From a checkpoint of a small image classifier.
Training: adam_atan2 at rate 0.0011, held-out accuracy 79%.
Data: trained on telescope images of galaxies (Galaxy Zoo DECaLS), 88335 training examples, 31.0 epochs.
Rows from block 2 of a small image classifier, named by matrix and row number. Rows with one number belong to one neuron. Each number is 128 + 24 x the weight over its row's rms, rounded and kept within 0 to 255. All counts start at 0. Numbers have three digits each.
After each neuron's rows are labels from the 100 images, of 14976, where the neuron reaches its highest value: "strongest on" is what is common among them; "patch colour" is the nearest of a few named colours to the mean colour under the peak. Only what is clearly more common there than usual is listed. The data: telescope images of galaxies (Galaxy Zoo DECaLS). In brackets: how many of the 100, against the usual share in percent.
# fc1: MLP up (model.blocks.2.mlp.fc1.weight, 640x160), inputs 80-159
# fc2: MLP down (model.blocks.2.mlp.fc2.weight, 160x640, transposed), outputs 80-159

fc1.514:128129161119125139170159184157171139142130152123128132129080145114121104125113136120116107137101151062152102099157141124108122148111109102078132159129151110128129115135138126118131171124119136140114124148149128150151146186125159122119137141
fc2.514:122178112134138131165161137118153124161085102082125123088102149153110115141116134093158133111112145094178132119125093164145130136133109092099147097140096125098105107125105163160123144086154066156096120111156147102119102159110097110115122154
strongest on: spiral winding: tight (33 vs 6.8)
patch colour: grey (47 vs 5.6)

fc1.33:154087168107128115150166136121162152154116137134131165111108102084156102136114173134106137133116125109157121099191163109130128144109148104088125136102141097136125117137123121154127162097095134113133110169138124146138162143121163089133120158
fc2.33:161190133125142134119161146123111116149122084084158102105130108142092122143139140147166159105106141125150138126140093157180115113118118132115172099144093124103114130166131145168143138110148088145123125135130130145132115101112127146147103087
strongest on: edge-on disk: no (95 vs 24.7); spiral arms: yes (90 vs 18.8); spiral winding: tight (67 vs 6.8)
patch colour: grey (40 vs 5.6)

fc1.606:110134127127152151177143131131149145122165131163101158120061116121115141132129156103134105153111133089138147110129132145125142174153151128095106108135122127119143128139125162121082143120084126082124116125178104145112141124162150098127112183
fc2.606:118148159136114117108154138113134113136136116095156112099119123129111145128131127158143112140130131159132143136072100086164128109173145131143127088112079098117178135112172121142148132100126089162121135121105120126130138110129108103166133108
strongest on: shape: featured or disk (100 vs 30.4); edge-on disk: no (97 vs 24.7); spiral arms: yes (91 vs 18.8)
patch colour: brown (45 vs 12.1)

fc1.462:126138140135160151139142130135151155119171129152098162113085106094115136151140143143126125157101138100158158096103150139118154178153150131112113123145125138117150138115131171127095160100097120067146153132175097150106146136162149078124112151
fc2.462:113130155117128141088148140108096122137140113119140120098129132123143148128128130161122126102127144169128128149076107081140149122186161121153125097133097105137149169118148119161153140108107091127143107125099121128122157101146098130146142115
strongest on: shape: featured or disk (100 vs 30.4); edge-on disk: no (97 vs 24.7); spiral arms: yes (91 vs 18.8)
patch colour: brown (30 vs 12.1)

fc1.282:149101120124099116131103124121118106118161159141142149137134084102151133134160128134067146109134122133083132136142156088118112096100134137146130140088137153143104174164123104133110188129141137119185095120145084099123121109145155159159108130
fc2.282:119160112127166099126121158118095116119090102126205128147125121172119120142141175135136170103121178115131164098107063158107145139118115125142168153120138165102128100151089141123142142162128147151126116153160127139096129117133144132128132119
strongest on: shape: featured or disk (85 vs 30.4); edge-on disk: no (82 vs 24.7); spiral arms: yes (69 vs 18.8)
patch colour: grey (69 vs 5.6); pink (26 vs 0.7)

fc1.626:103108122128109134171144131167176128158163133124101137137108171095120103112107140116128088137080138079115081100127138136114118122146103099103104132129135101137130108110148123106138182104139108172121134103107136141149159185077125137111132137
fc2.626:144151132121175113145154115079146164133068103136128140098098152151125103160120120110166097143152154115163151098150106165101120130108139069124122134154134112088114076106121136147102162112126094147115143103148200116097106174119127092100139132
strongest on: roundness: round (49 vs 20.3)
patch colour: grey (41 vs 5.6); brown (40 vs 12.1)

fc1.353:156108148111121142161153172158165116138120128117126121122125161115114099123113107117123118126090128081133086098151131140136096118114107096119104157113129148131112122124150075119155181113116151134112143147137153136145126166107153160094161128
fc2.353:167166115148133142130164143105141127129096113107127123069129120108109139158124108103155130115122151112177138110164155159146135135106150085093130081137109117099093130137148147179103115074145073146092139126152170144123116127118095120106143128
strongest on: roundness: round (48 vs 20.3)
patch colour: grey (47 vs 5.6); brown (39 vs 12.1)

fc1.338:085078074151086147119119142130143123086141113152104113145162125151140143168113118103068141141104111111152089130103092114067135121120146115148118141132148138170165146109154110074131140158145192122140155126090109138121153111155121151122129136
fc2.338:151176123113136142108126113088082141109107134145145157112154120130140131135146149101173144101163153107133141119160154140135150130088153104092160144112175126117094114185093147117092151151096157115116114111152158102127088138104142139131138123
strongest on: roundness: cigar-shaped (35 vs 8.1); edge-on disk: yes (27 vs 5.2)
patch colour: brown (30 vs 12.1)

fc1.117:101127141117111157096116154119125098118152167149132149137136099129147122104138157129079169112101141140125119114086144124128092130152109171135147158110155139170163172173127152094133160154119179120175100103135090125121132085180129144128105142
fc2.117:128129124103173124110088100130097100140162106146123153169143146121126118156164105148105103137156136106109168127112130109102136136142153170162101159153144142155091123130100110127117185173128181109165151125142128100128111143164160118150098097
strongest on: shape: featured or disk (91 vs 30.4); edge-on disk: no (89 vs 24.7); spiral arms: yes (83 vs 18.8)
patch colour: grey (70 vs 5.6)

fc1.158:075096148134097152099107155149128137100126134140109146126128148146165129138095124133085151113137106107114091165125119115085095131115137128150123172129139141152173159136138093100152154142124165125153122141114102123170166130148133154118148143
fc2.158:130171089143115135177131137115125150144070101128127104083139153137137152170126137093158138100117148094154129130124108172122121109119140101089130107134106139103127115158111151142103159096137076139076093115139159103107123148134118159100141149
strongest on: roundness: cigar-shaped (38 vs 8.1)
patch colour: brown (29 vs 12.1)

fc1.119:105096162110116156112149174137154136115135164156105133101090143138153112114118121157112121137128133102132091136139130108131072138153097121141113134137141138136157130125150124097137176131135167151164095124132117103177154141134146136125151133
fc2.119:128200101139097159157129167099109164127072111130130133105136154127129159163143163090164132132134130104147148128146119152115124122113149086087156112133111145113119122151107151148095126112129099163088091114157151115136133153100118167130172134
strongest on: edge-on disk: no (54 vs 24.7); spiral arms: yes (49 vs 18.8); spiral winding: tight (34 vs 6.8)
patch colour: grey (32 vs 5.6)

fc1.448:088135142107123134155158152170160145140122136122092105115113151114118111129100162097127143098116122093135070099120131141148108131146114093088134146130131093125140094137124114137160187123114136141113093132107145109148135159121128127118168137
fc2.448:120145123148137163159155125127135177123103111120100134091091137150126117149108105107168084142109178089182130098147087145124108151123112083097135105186106118103147101130141169139104149101157116124100147097126156105129115144141141119082160146
strongest on: roundness: round (44 vs 20.3)
patch colour: brown (43 vs 12.1); grey (41 vs 5.6)

fc1.349:083103131156088105112119163129134134090096109160138138161151134157138145144114140125114153097122122127108099160126088113080089107137131114137128164116154140165168162108118085082145154141123185130135119143128126113158132123138147144116134127
fc2.349:133161094160130118154121156113117141129067096110153109107144160146123145167133153087144150094101144106141134120135098166128133088122140105102152112134090131098141110130115145145128160107156084161092109128139145121108117127102131166107159171
strongest on: roundness: cigar-shaped (39 vs 8.1)
patch colour: brown (36 vs 12.1)

fc1.129:157155145143130124187113131136131145159107149099147149127124180122115141113107110096140082134076138126165094064141137167111122131144105126149140128161108126121127089105118136099093138103183097176091148113141131093131101193118118111082120133
fc2.129:104115114100084141126143159186139129138163122148124140116117117130149124117153142107091129127135141077117124164110123080099126127156107143114138141096131136178139172158106126133111022123125131072121127125145091167142153119122126139167137122
strongest on: roundness: round (45 vs 20.3)
patch colour: pink (39 vs 0.7); grey (37 vs 5.6)

fc1.518:119115123124116117132103145143115091137160150149156123151131116129136088120168130177083138132120133102094133161127162101107101105144105154149133163102147165165135144168112123101107160148130174087158113100158086123139128103154117151142107127
fc2.518:118142122140131109116102119140106119114128124142148125161120122139145096142158166125116125132115170101108131117129100120113115130135127142129133175120114158136139136140102169105094226143139163117136160116161096124167110149135116104128111143
strongest on: shape: featured or disk (88 vs 30.4); edge-on disk: no (87 vs 24.7); spiral arms: yes (76 vs 18.8)
patch colour: grey (64 vs 5.6); pink (29 vs 0.7)

fc1.188:118066087143118134107108150177160138125154176191111126153141084115171122108120131095084158121140126098130109109135132120119143145151146142105100140106164126140132158142120131117131150137118144093140126128132125130109119135188134121086108148
fc2.188:150151150120158144090125107112082140140149144103163108119128179113110137114145114158150099141122160164124151128137147143134150110130140155154189137146159142126106132147145135124130056134112133171143167109115132124125110105125116118137150085
strongest on: edge-on disk: yes (31 vs 5.2); roundness: cigar-shaped (25 vs 8.1)
patch colour: brown (30 vs 12.1)

fc1.234:130142138123113063191126144143125109138118147126139149146123129124121136113148119079106151086117143111112110135134116142093114093115098121147158147106116137165141109137116106144147182142145136122101114121168123124112114127102179142116140144
fc2.234:159137120150144110176116145093144113119074119120132104107142141137081143136116086107137131122101158120165138072150111167130149124092114086115136130161116153089122112110107155147115127101164108153094121126137130069103115130131152144116126162
strongest on: roundness: round (47 vs 20.3)
patch colour: pink (77 vs 0.7)

fc1.546:143124075100144151182109139099123129129176147174111149113134132118120131087123119093129120156125104123126139102136148135098137117103109120136095155144167153126118110153121117132109147114122124126115128058132132075130084140169123124068125125
fc2.546:128146149114127133126139138156146114140156138098160133114100119118125137119133158155131126152101125106114120143114144117113120123146122139115174097099139141123132115136111111126138000135098135136131118155142123145139151132091133133151137116
strongest on: spiral arms: yes (57 vs 18.8); bar: no (48 vs 12.9); spiral winding: tight (41 vs 6.8)
patch colour: grey (58 vs 5.6)

fc1.169:170126133095142137132133130114127146160128162164107149118138104065131078088100154089130140135134157109133124111133190160137130136127107091125129143101171114109101128128085164121140165100088111120112094135136146133113098149132147097114131165
fc2.169:128133141139107123104122112129130107107108135123142131166149099117121176125125092125148125109187089151125123144137141138131175078106162115136145152123169112122117101119127095112150126149094171142126128150114148157120153098127142156154160085
strongest on: edge-on disk: no (88 vs 24.7); spiral arms: yes (79 vs 18.8); spiral winding: tight (59 vs 6.8)
patch colour: brown (43 vs 12.1)

fc1.10:106115123111149086144114175167173144137103144149116129160103113117123120091102139113135148121102144088128091108114149136116123146159119101104101174119153101128117104126119153130146182151109150117118080138137152127123115170149146113094115151
fc2.10:130149103126155120145164134112123160152107068116112146105131117171120107158135137110124113135118133102163137103119091143131111144128113105091095117164100125101123110117112163180111179144148109115102109115163135133124141134130176136091129169
strongest on: spiral arms: yes (82 vs 18.8); bar: no (76 vs 12.9); spiral winding: tight (72 vs 6.8)
patch colour: brown (34 vs 12.1)

fc1.121:096085153115112159175139156159182151132133147150100124102093109108116116114105094091130145126109121101143084090156157161125110109105107103072118137116156156113131124129132085107140202120117131138106138104131131111146143136118149129104141144
fc2.121:132171117131152129151129144090138152133070099132129146106116155157108115144128135090150143120131128106158143080146102172118129147096125074098124118156118117078116105125132158159115170112142095152101106104173149103110124159120109136093143159
strongest on: roundness: round (47 vs 20.3)
patch colour: brown (59 vs 12.1); grey (30 vs 5.6)

fc1.280:106135152124170155156150148132136142108149118150096162113073094094116161136141143143135131171105152093146146108108147154125132173150164126095116121122105132120148148137116156118108151119082121098143128132173107144109132150165129104129116129
fc2.280:116113140119117128086152157102105125145134103127152143117137111127160148139146132171108132136128144173123135141079114060115154116164166114160112107115096106146148168114140129157133137100094092118133112126101127114122160090148103110138134118
strongest on: shape: featured or disk (99 vs 30.4); edge-on disk: no (97 vs 24.7); spiral arms: yes (89 vs 18.8)
patch colour: brown (30 vs 12.1)