config.yaml
arch: "vit"
model: "image classifier"
dataset: "telescope images of galaxies (Galaxy Zoo DECaLS)"
train_examples: 88335
image_size: 64
crop_scale_min: 1
horizontal_flip: true
targets: ["bar", "spiral arms", "spiral winding"]
num_classes: [3, 2, 3]
norm: "rmsnorm"
norm_position: "pre"
activation: "gelu"
mlp_ratio: 4
head_dim: 48
fused_qkv: true
bias: "none"
qk_norm: true
parallel_block: false
inner_norm: false
drop_path: 0.15
patch_size: [4, 4]
conv_stem: true
layers: 10
width: 160
positions: "conv"
pooling: "mean"
label_smoothing: 0.05
loss: "cross_entropy"
init: "kaiming_normal"
residual_init: "none"
optimizer: "adam_atan2"
lr: 0.0011
beta1: 0.9
beta2: 0.99
steps: 21400
batch_size: 128
epochs: 31.0
lr_schedule: "step"
warmup_steps: 4280
weight_decay: 0.1
Rows from block 7 of a small image classifier, named by matrix and row number. Rows with one number belong to one neuron. Each number is 500 + 25 x the weight over its row's rms, rounded and kept within 0 to 999. All counts start at 0. Numbers have three digits each.
After each neuron's rows are labels from the 100 images, of 14976, where the neuron reaches its highest value: "top examples" is what is common among them. Only what is clearly more common there than usual is listed. The data: telescope images of galaxies (Galaxy Zoo DECaLS).
# fc1: MLP up (model.blocks.7.mlp.fc1.weight, 640x160), inputs 0-79
# fc2: MLP down (model.blocks.7.mlp.fc2.weight, 160x640, transposed), outputs 0-79

fc1.496:501484491535482500447478452509529519538506458537494500514495524496504533504507519520497505486478501483522530522481521506503515475501512494468534512505466504508498524497518505519510538494488536483408486507507516450538497492473543498497508496
fc2.496:524497502518517491575508486526509489498485505479516481528511460488507472534534459530493511494469499507535471469482477481465549516466499512528429491533523512505513469495568489473475494505479492472545501521514458505487462495505503506528539537
top examples: edge-on disk: no; spiral arms: yes; spiral winding: tight

fc1.601:551459545495514495465478489518525491436491479575473489536524486457483501477494483519500498487475501515526496479508492504515496513450469494502509473475469512473501468482519481498529511457476532495462500514520508530533466493480531461485473452
fc2.601:509541478512468545488510514491550516509522503471538453492482521493499498488466550490509484492513475474462541524509511488496499494572510468511499490500522462541490502534486500526493503510512491540507464520479467493497551482515489539480502454
top examples: spiral arms: yes; spiral winding: tight

fc1.552:529500448537516407516533520527505529484486497486459502524512503479520522506504519515542573460475513554506528496545488487515522522503530509496447491523510512490509473511550524523526497487477479504501508480519511519488523518497472455506487503
fc2.552:493465524442502525486491480498517486513542488503553505478458506486531512522525500512428463468524480451495520505466489493458489495542505483490495489505520420503497504494536500533470494513505524531530482527480503510492462492492510567461524453
top examples: roundness: cigar-shaped

fc1.353:517494515463525470495449540485492515497467477494518503478488491505498494463470498485510417519479494485516538494491507500483484514442506549478482541489523483530478501478511462541528478460531520485531505496449521499523483513466546464516483516
fc2.353:500545484542509524506514450508511478554523525509520466506541532494519502528551518507499512493527517480497500526518513469507484493533483473482515510495490469515497526500523508517468502510442494503501515518489481510506527463487487541481489523
top examples: spiral arms: yes

fc1.350:571498533483497537521501505527519492486497471501489496557516502465453528512464534541552488521492485501563525492545539494518503520492513482472500477480487474502453495501487502532487555473478489527505512498461492514529481463498507479449485466
fc2.350:497433492536517471501474492476513521472500510509508502470517486485532490496526530472502497519545496492516485494516483474527516485502519471527519483490504480534523524491455516482549474459510474474474482561539490505490476547521474542518516536
top examples: roundness: round

fc1.503:487499486517486511481502448521514479508465501514489478544510522497507519492525494542479538469480520533493482524512531525486500487473476458464534496508453521513517509496508497518524532482492529498416473537533506478533507479470539488497486489
fc2.503:510495515469485522556522499531491509542514470500546478526510492498499474517523468522491500512492492454517488472458493466443533523498501480515425507531533475519510459530566502460458482514477485489557469520498439519507510509528526544495553516
top examples: edge-on disk: no; spiral arms: yes; spiral winding: tight

fc1.602:529494482482525446505500514474515522457483500505523493499462527498490501485486490462514479505480505478500510495484497521487484520491526496511479505503458490492507478453508456484525483503468506466527484520483547495523482543478528502476459484
fc2.602:493512503509494527507498485489484483523513533490492504506506480505513495516556481511466489535501499484508505470510500468505510494512481471517501491492509548483480525516506523530438507515499505494512536465496494510499512457486519550478489492
top examples: shape: featured or disk; edge-on disk: no; spiral arms: yes

fc1.288:528488459550510429522475504539521492461484519513429501518500517496500508474485513510533552479501478548532462509535495523537529531482485540459482470489492560482516520466526487491523513449487537514515497447511514526517477499461484441505479480
fc2.288:485461498447501533495538461507512477510530482486576523475481509503526482516527518515473452488519497439491500521488500461496492494536486465505483515491517429527499502494538523515462494503507504527511470529478500510491482490486501586466512506
top examples: roundness: cigar-shaped

fc1.258:486498512487512456481477521494504533492486522528462534512487522464520489484515487520500477444486538528533526455457494525510490498446523569482502537507500565506471520485495511477485504467523506523527483457470538497487451535507475493493479485
fc2.258:471507465510504535503459490515502483460505492504521476494514506529517501520502561512513479549527453514448554517555503506481497510556457453509490500485474480551480476509506548539509500534494514500498508531488520509494539458488467532498484532
top examples: shape: featured or disk; edge-on disk: no; spiral arms: yes

fc1.90:499489481510512450498510503503513512495492506495451499516518512490494484458487509493516579480488527542531536460512487510496495493501505511447465499493472536489524507513513475485548487420500528488524490441518498488521468523506507464507462501
fc2.90:460525488471512515483503472510492472525519475454538498481474509501518491537522536503472479516515477475465501509487500496475468501524485466508475523490506425535508511496521538536434486537496519515519481516486516498506507455508466584473503485
top examples: roundness: cigar-shaped

fc1.109:571482481478508484513503500505560515485488489515473468504539501459495486438494510493489519490449483496572505516521499521513546514474495499492483441477474518491477474465501521494487517450485502512489493483489487505505472482506503445479479472
fc2.109:502488445531531499466481540505495498465489509489440487476499479457523489522506495497562519513526491536487521444514509545515517496507499463512480473522456552513520515466534534555519477463530498479524499499511505508507495487486461496491470495
top examples: roundness: round

fc1.465:518472485506485467457495469489514479482462494574473511508536519463488502495500505495511494465487522556521488486532481537514504510459493520453505498487463524512484500476480474515538509466497540497485525464509560509495487454460529439490476483
fc2.465:510512467527420500509529466513511495529513497502552470501530518515500494497510528505522506544534493463494495558498498461464512499528500435536494493501501453517497490535497550510482504513480470519501485534499453504503563463506528553490542514
top examples: edge-on disk: no; spiral arms: yes; spiral winding: tight

fc1.197:558499488483470488482484500517555474524506528490510508525547501509492508498511479526503484476507497514540493486507519489489535515499486544475456501457467474475469495487501515513514501443487516544486526456480513543518506463468519446465479468
fc2.197:550497487537511514533470468498516483479505511514545497496527516509519499518527545502509493479546479462510460509535500475486516499564538463546523480475504508520494487512527494507519503465464444561495512522514450501491535475487474568530531523
top examples: roundness: round

fc1.263:571514498490477521509490511515553487496491505499507515528545510476479507450545527501516472464442503489563471512511482482512568505523521519487500468507524500529511477505468485495476514481433466523485535520527501500508472456513487457493506498
fc2.263:471500450520511468465500530515535499467494494512446513510524565498490510482506528497519512493525523525440503466509500570560528509515502503491498509506466576532481501489502488515507509482539534494494499466496546498501492491491475513483478512
top examples: edge-on disk: no; spiral arms: yes; spiral winding: tight

fc1.270:524540512496468489470511487485519520526451507502480490489518480474514509478492443478474487460491530529518484487546496516493510490461502540526481467491447542457494513474486501514510459451488490495519490436485496514477504479475514468478479489
fc2.270:526487494520491507512500470502512492505502476537546483492538545498499501528515531500534515527541506444505493495493503488498523489547520461507498531481506440569474477542515504524495507506459470498498473555486479495496517491522494576481534525
top examples: shape: featured or disk; edge-on disk: no; spiral arms: yes

fc1.435:500499484528490512491512451540514489511462499521498493540500515477509522487522479541485538472481510521497496524521519520490482489472502486473565516511432501514530503502510473536524544483506531479432485545555501474545539498460546502510482484
fc2.435:512501519496486508564539502526505510522520485501545474520516504509500479516513464525504511512492499455521478470467488494452525524490516481498430521521543488504514454556560483456466474523480443474554469518501446515492512514546506534491544520
top examples: edge-on disk: no; spiral arms: yes; spiral winding: tight

fc1.194:576485510463511503505522515547517501494540488511498509525512494505480535501505519527548479511490471482575531500510530483520524526494515501498489458494495467500470522506475505530475521463483495509496531484506499535525448445471518461459487478
fc2.194:521458496560503506521478476464515483471465474506499495489513520452521482488506508483536485488522495491506476511521463507521509481500524482531516517497516510518510491526485509462555499443519480479477469551496486479486523525528426538519496532
top examples: roundness: round

fc1.410:514498495554504448497494528521499517480490498520474484504481538512485498478485476492520512515470506510534490468503503536492490493485498540472495532524499523477507511537513457501549483494478510518509485501517557506503493508473499476500463508
fc2.410:485516494470497536490527477500501482519511501487518491481512484475509484532502531508492465500499507485485524502509497470487497496524456458509480477497482477535485499478523554536472498507515534495509475522480487507497500467491502558473505494
top examples: edge-on disk: yes

fc1.469:503484496501484474492455514508502482467480508497454500515481550501488477491493508518532547513503518525511512503533494523538509523500513507452463516522495508500505500531512452478555485467506540515528493498489518493491490492495516452501461498
fc2.469:484516467496518509502533475513516508539531518470508487482488468498521490519503516504507484516517470486478539498503498490514482505524487478498495481501489462518499512480530558542473503511505501515511492507504493509491490483486483560488490496
top examples: edge-on disk: yes

fc1.347:476493503500462504504477491471512473528496487525479539484460467524510487523455451487478475470510487500538501530521533490486484496480507539500496506516491514471482520488538570488516484482500516533522495458461503496508507490464522504499472437
fc2.347:526504468565531500528480452511504503505480519519540460493540502486534501518551510502515509510538531472477468491507506507488506512521534451498506507496498484535502480534534496505516506499476492469491517527508474500498525481517495573492519549
top examples: roundness: in between

fc1.553:481432534457538519507498485490512497461552455512518533502480536520482493483509509508521492538472465460472521486464505503511471502526485478532500511459534483538442457514528504466503527527510486486495464518452491479495475515541469502489527507
fc2.553:474506479539467476460487460454592483490481496534501504467509493515524492432500511460503502480442521539471525472519490527493513474510464507502509483498456520507499531476477514553536489479519526492498501490484521478474524484485499491515508504
top examples: roundness: round

fc1.572:511511530451539534520500535494517490479516481470483512508454539487439490504477517507493473517483482487493490474468509485521473537521534492497468502472526483527457465478521489474480537547510483475522465521444510527488479528557470514481478512
fc2.572:484530474536461513495504472502579470493485497536524498502531529522516496471520521506499531471482509497470507499535511521488521495531470475494478513502479524535488502504524487536515491502465515523541482468476502498484543440467500510509502492
top examples: roundness: in between

fc1.168:521495482484500485492489545484521491519478509483526530508485537526475486484493515509496497482488490481533499498492524517490458481464535515456503540520494462495508525483511482495494506503496500462519495468494541503492454504519514473471459473
fc2.168:470510444541497502506476478513507491479498494506462487499498485483509486521527521506527496547525503524476507480508503503503494513531472441534476495489478522505497495506513555547524503513490510492505492532496490512493498480505504535519492524
top examples: edge-on disk: no; spiral arms: yes

fc1.501:520517478487484470471501493505525503548456512512474481486537475469519482487501454485434500489482537537514503474508457512465502502442501520516495465496472512476508487454483459523536479483484541505514516456523512506465511477460530448475490471
fc2.501:524509491518436524503491481492518495495518467542567480499518514509502504503518531491546479535518502452488495551496488470499508491556535458496504521490513428525493482559513532504502510501471453504491468557489485493492558497519508557491531508
top examples: edge-on disk: no; shape: featured or disk; spiral arms: yes

fc1.386:526454558496496458500428521489507483448488476499492501495499498522467486460491485524506484512471491493502488496511510545539509539466491553484469506491488518464507493506500449478545495476500530498546486503488534531484508504493498480518485501
fc2.386:493560458521510508503543489508503514541519505475513484483508489499522494524501535522516496504507496492486519532500495486510508505531504454492497489496477448518495510494515540547478507488476493524507495476507510502494502467480517538477480504
top examples: edge-on disk: yes

fc1.113:515457514513499462504452519524522478453478490533490514526497544530474499469498507499528519502478504525512491525493482522510456520468488511482488510496457546465502470503506445501541483455490550511515483502483523493515461491471516472499458492
fc2.113:501541476484502529526530501502506497544515508469501486491511461514524488518501522516504463515502484489494526460495492483512508508513491485513486467504510457515496518484525544523476510533508494516499506509498486504502516469496516575494484494
top examples: roundness: cigar-shaped

fc1.563:496509539515517471492508541515498518465492487522466499506472557507476483484439488505497502518481520512510515494484512532490501511476516513486493502489505489480496506521515424504520477503489514512530504496503513487502481522508524486479468482
fc2.563:489544473511503535499506476511489489542506497477485490498514461487527500512506526516525496504504473503472503510494495472505493515516480455500491494494489487514473512503520588522471501511478519505516507494496509519497520461476502538515510498
top examples: shape: featured or disk; edge-on disk: no; spiral arms: yes

fc1.583:509468509516500464500499560529520466478472509485430516514472538491462495484468497486507496502495520531501497482504514518543500513479507534455505522494517543484492502494505454495533501506487513490529515492486535527480506532515482455501490512
fc2.583:464537464499519537487509462512510505526511492486507488486503463513515492509515531506504508517522459491476547508521503502509488518523486449504501489497473482520499511475520533547472503495509511514504497523499498514481508473473480537494463497
top examples: shape: featured or disk; edge-on disk: yes

fc1.321:493481504493497505464501484523519504499496483529495498511501501496517521507533497541493509486466496510512520512471524516501505488458499498485550497505465492503514522484508501526514561474511539460425504497512518455561493480455544470479493481
fc2.321:522485510512510519577505482521468492493487487489507490513496470480509479541537460525492514494482492499527457490472481481472528511463497499522439492535533505496512482514561499457486484502492486474555478526504429509496474508516485510534524542
top examples: edge-on disk: no; spiral arms: yes; spiral winding: tight

fc1.223:536529476482485439493517485496478564496541477485502530516506462495516490483540446513525529552498534461494535493474511521515501518452544457482493469495489473500495500507491492506481449490482489500494506502468518468513488507470490504478487527
fc2.223:468494462558509545515433501505495441470458524471503487495526507518512514523543560502457482515513490521475499490530505523472484483525474496521506503515475543525496482512531520487514507511467519517491525521517506513493498470485453502529484512
top examples: spiral arms: yes; bar: no; spiral winding: tight

fc1.200:504474529494514506500476552488519451461479510458468559516496493515486488478481505501509527514456477507535494467515508526503451513485479535498481513480506560465461507516502457455523509516521499486544455479445510530482492507536475503501467505
fc2.200:473563438536489505483530487496512508535478500497492452489534474488517493507526506521488512488508491515475511500515509509493521499533524447505495480503473499539500501507523517557482496492493494480522536494497502510494515458467512526504494497
top examples: spiral winding: loose

fc1.253:502456518499498499505470501493471470478515475540525447494451494534515513472437535489473503497532471533501520504502498538490528506492494504517488487471504513438485505485506471544519491460513522513498443508470519488512481505472516470469484450
fc2.253:512570503541489525516526489501497509558478523492508476495502470507529495523548498511504495492519530471515472483493493456516488490498506512500501519500522474521506503500515520506458506508463502502493577511499485510500514463507496541486501534
top examples: roundness: in between

fc1.138:529529479506482510476485494496525477507465488512481494494540470449507483495484491453486492470467539531532483481547486513497505501446486528461484485485462505478510499459493485514531470463493541507504517483509538503488479463476533448482493488
fc2.138:517486465537463485501520473491505517501519488521557484497507519515496504498512524504538510547533497441481492534487490481502505495536531449532512513488505449540487479554498527512493505495483470480497472534483473502498559496527524565485548524
top examples: edge-on disk: no; shape: featured or disk; spiral arms: yes

fc1.329:507483538499507479504447497516513476465492479542453538523474531531478520467459481490507485501487509509502503495498513531519488507474516535467487540516476549447491478503508451499541504488540544528515482475487540511491460504491518463505445487
fc2.329:511512448514493514495525503507496515529510506470488465504511493498509492522505524513514468497516484501482508477495490503473521499527512469491498492495492451530503490488529566526508495493483497504507504500492504505498537470482469567483492498
top examples: shape: featured or disk; edge-on disk: yes

fc1.513:501489491496494477537477559505491510505517499526443474478486502508499496480444477493509475475511519526502527490515516519490482472475489511436476494490481492466507511510508467489527486524530479524532467471488545525488456517481439467509480449
fc2.513:484525512511473523474509455505511505520503513483522489504503492513526487563529531518460493502533492474471519525510501500509469513525476459528496535491504497546504485501525545524449504507486545522512518518506481504492504468484502544454503492
top examples: shape: featured or disk; edge-on disk: no; spiral arms: yes

fc1.561:486451522461526509534526556491480540486509489480496492508503528502515498521453501516504554453492494499511499514498500533546487486506546566493496543487507487479484485504516494507508497496511503523535472454490501493499487493533500483487511472
fc2.561:520504476514483516482482457486506486514474492523536498488504499476516487530531492494518432523506530470520490500516480474472508505516462492487466537495515496524492471526490521488497486526512512514523484508496491504503462479483529541483516530
top examples: roundness: round

fc1.158:533517499481493500499504527472588497470510518507487499501505493495501471419537507501508532501379456474559510499515481481498521502485519490474506514489502517514509483504509510509487529500449484529492545458495516504506467454505515460484491452
fc2.158:514523512473477556475504515490508493521524512468540480456470500543529494520501497488480544484522492471498502467453518464472454473538526519528486494491532486494479492515531507551471496496466500537550523454457488501490518418463515537477498461
top examples: roundness: round

fc1.124:503503526529501469486514498483540498529471496498526488464529464496500465443524472456491498538500520481511486487530447503529504490461536540543510480513484473494530509510454489513473477466505487471496509492546516513470533498503477462475519525
fc2.124:488483453517516535498480496507533456483532510482514501478505531512534512496504558499489501491506462502476498531480501473503541469549468482482488499540503471560522526466510551532487470515497527538520478514512472476505496495462513534528519503
top examples: shape: featured or disk; edge-on disk: no; spiral arms: yes

fc1.56:518474514500527469469467544500531490482490511511489504497494513487493492500474487507493486502470519534507501478495510538472480514474531520459478548481508491484490495488497419495530466518504529509515482476467538505487491534507507471489452477
fc2.56:476568458517488522523510465521499471530489506473491493493511487513529493517530543513515494520510464512475514502527519490526486500548472459491497484493494502530489499514526544540478509526489505491505516528511485511489539467490503531505466522
top examples: shape: featured or disk; edge-on disk: no; spiral arms: yes

fc1.568:521485459527512503515482509480524495501509493463475473502497472465537481507499504539502547511467491505502458509512508519476519498479537460503541521506452436496470513497488465497487485490462490500522497496518534508504478515454486467537507507
fc2.568:500501505500498527486490505520472471510500537496546478486513499542507499519557535515479460468494473477515536489535502492494491490545470532486502507510520546531512530506503528518447501542487508518503532493505484507502488442473474521493503512
top examples: shape: featured or disk; edge-on disk: no; spiral arms: yes

fc1.130:509532465464500524494525499499536514535498525465481513475532488505514502453521502479493515492455517520522538491497496502505508485476503484475498465523463477503520503432474485521477484473489501520531540466538499483514487458473508471466523467
fc2.130:504544484508462552487528473503557484516521500495553462503521518532515496490504544504502507500497494444475517513491491472491518495552497482515502521488523461560482503546506525540450513514455474522491521508489477491492539438488494531474540485
top examples: edge-on disk: no; shape: featured or disk; spiral arms: yes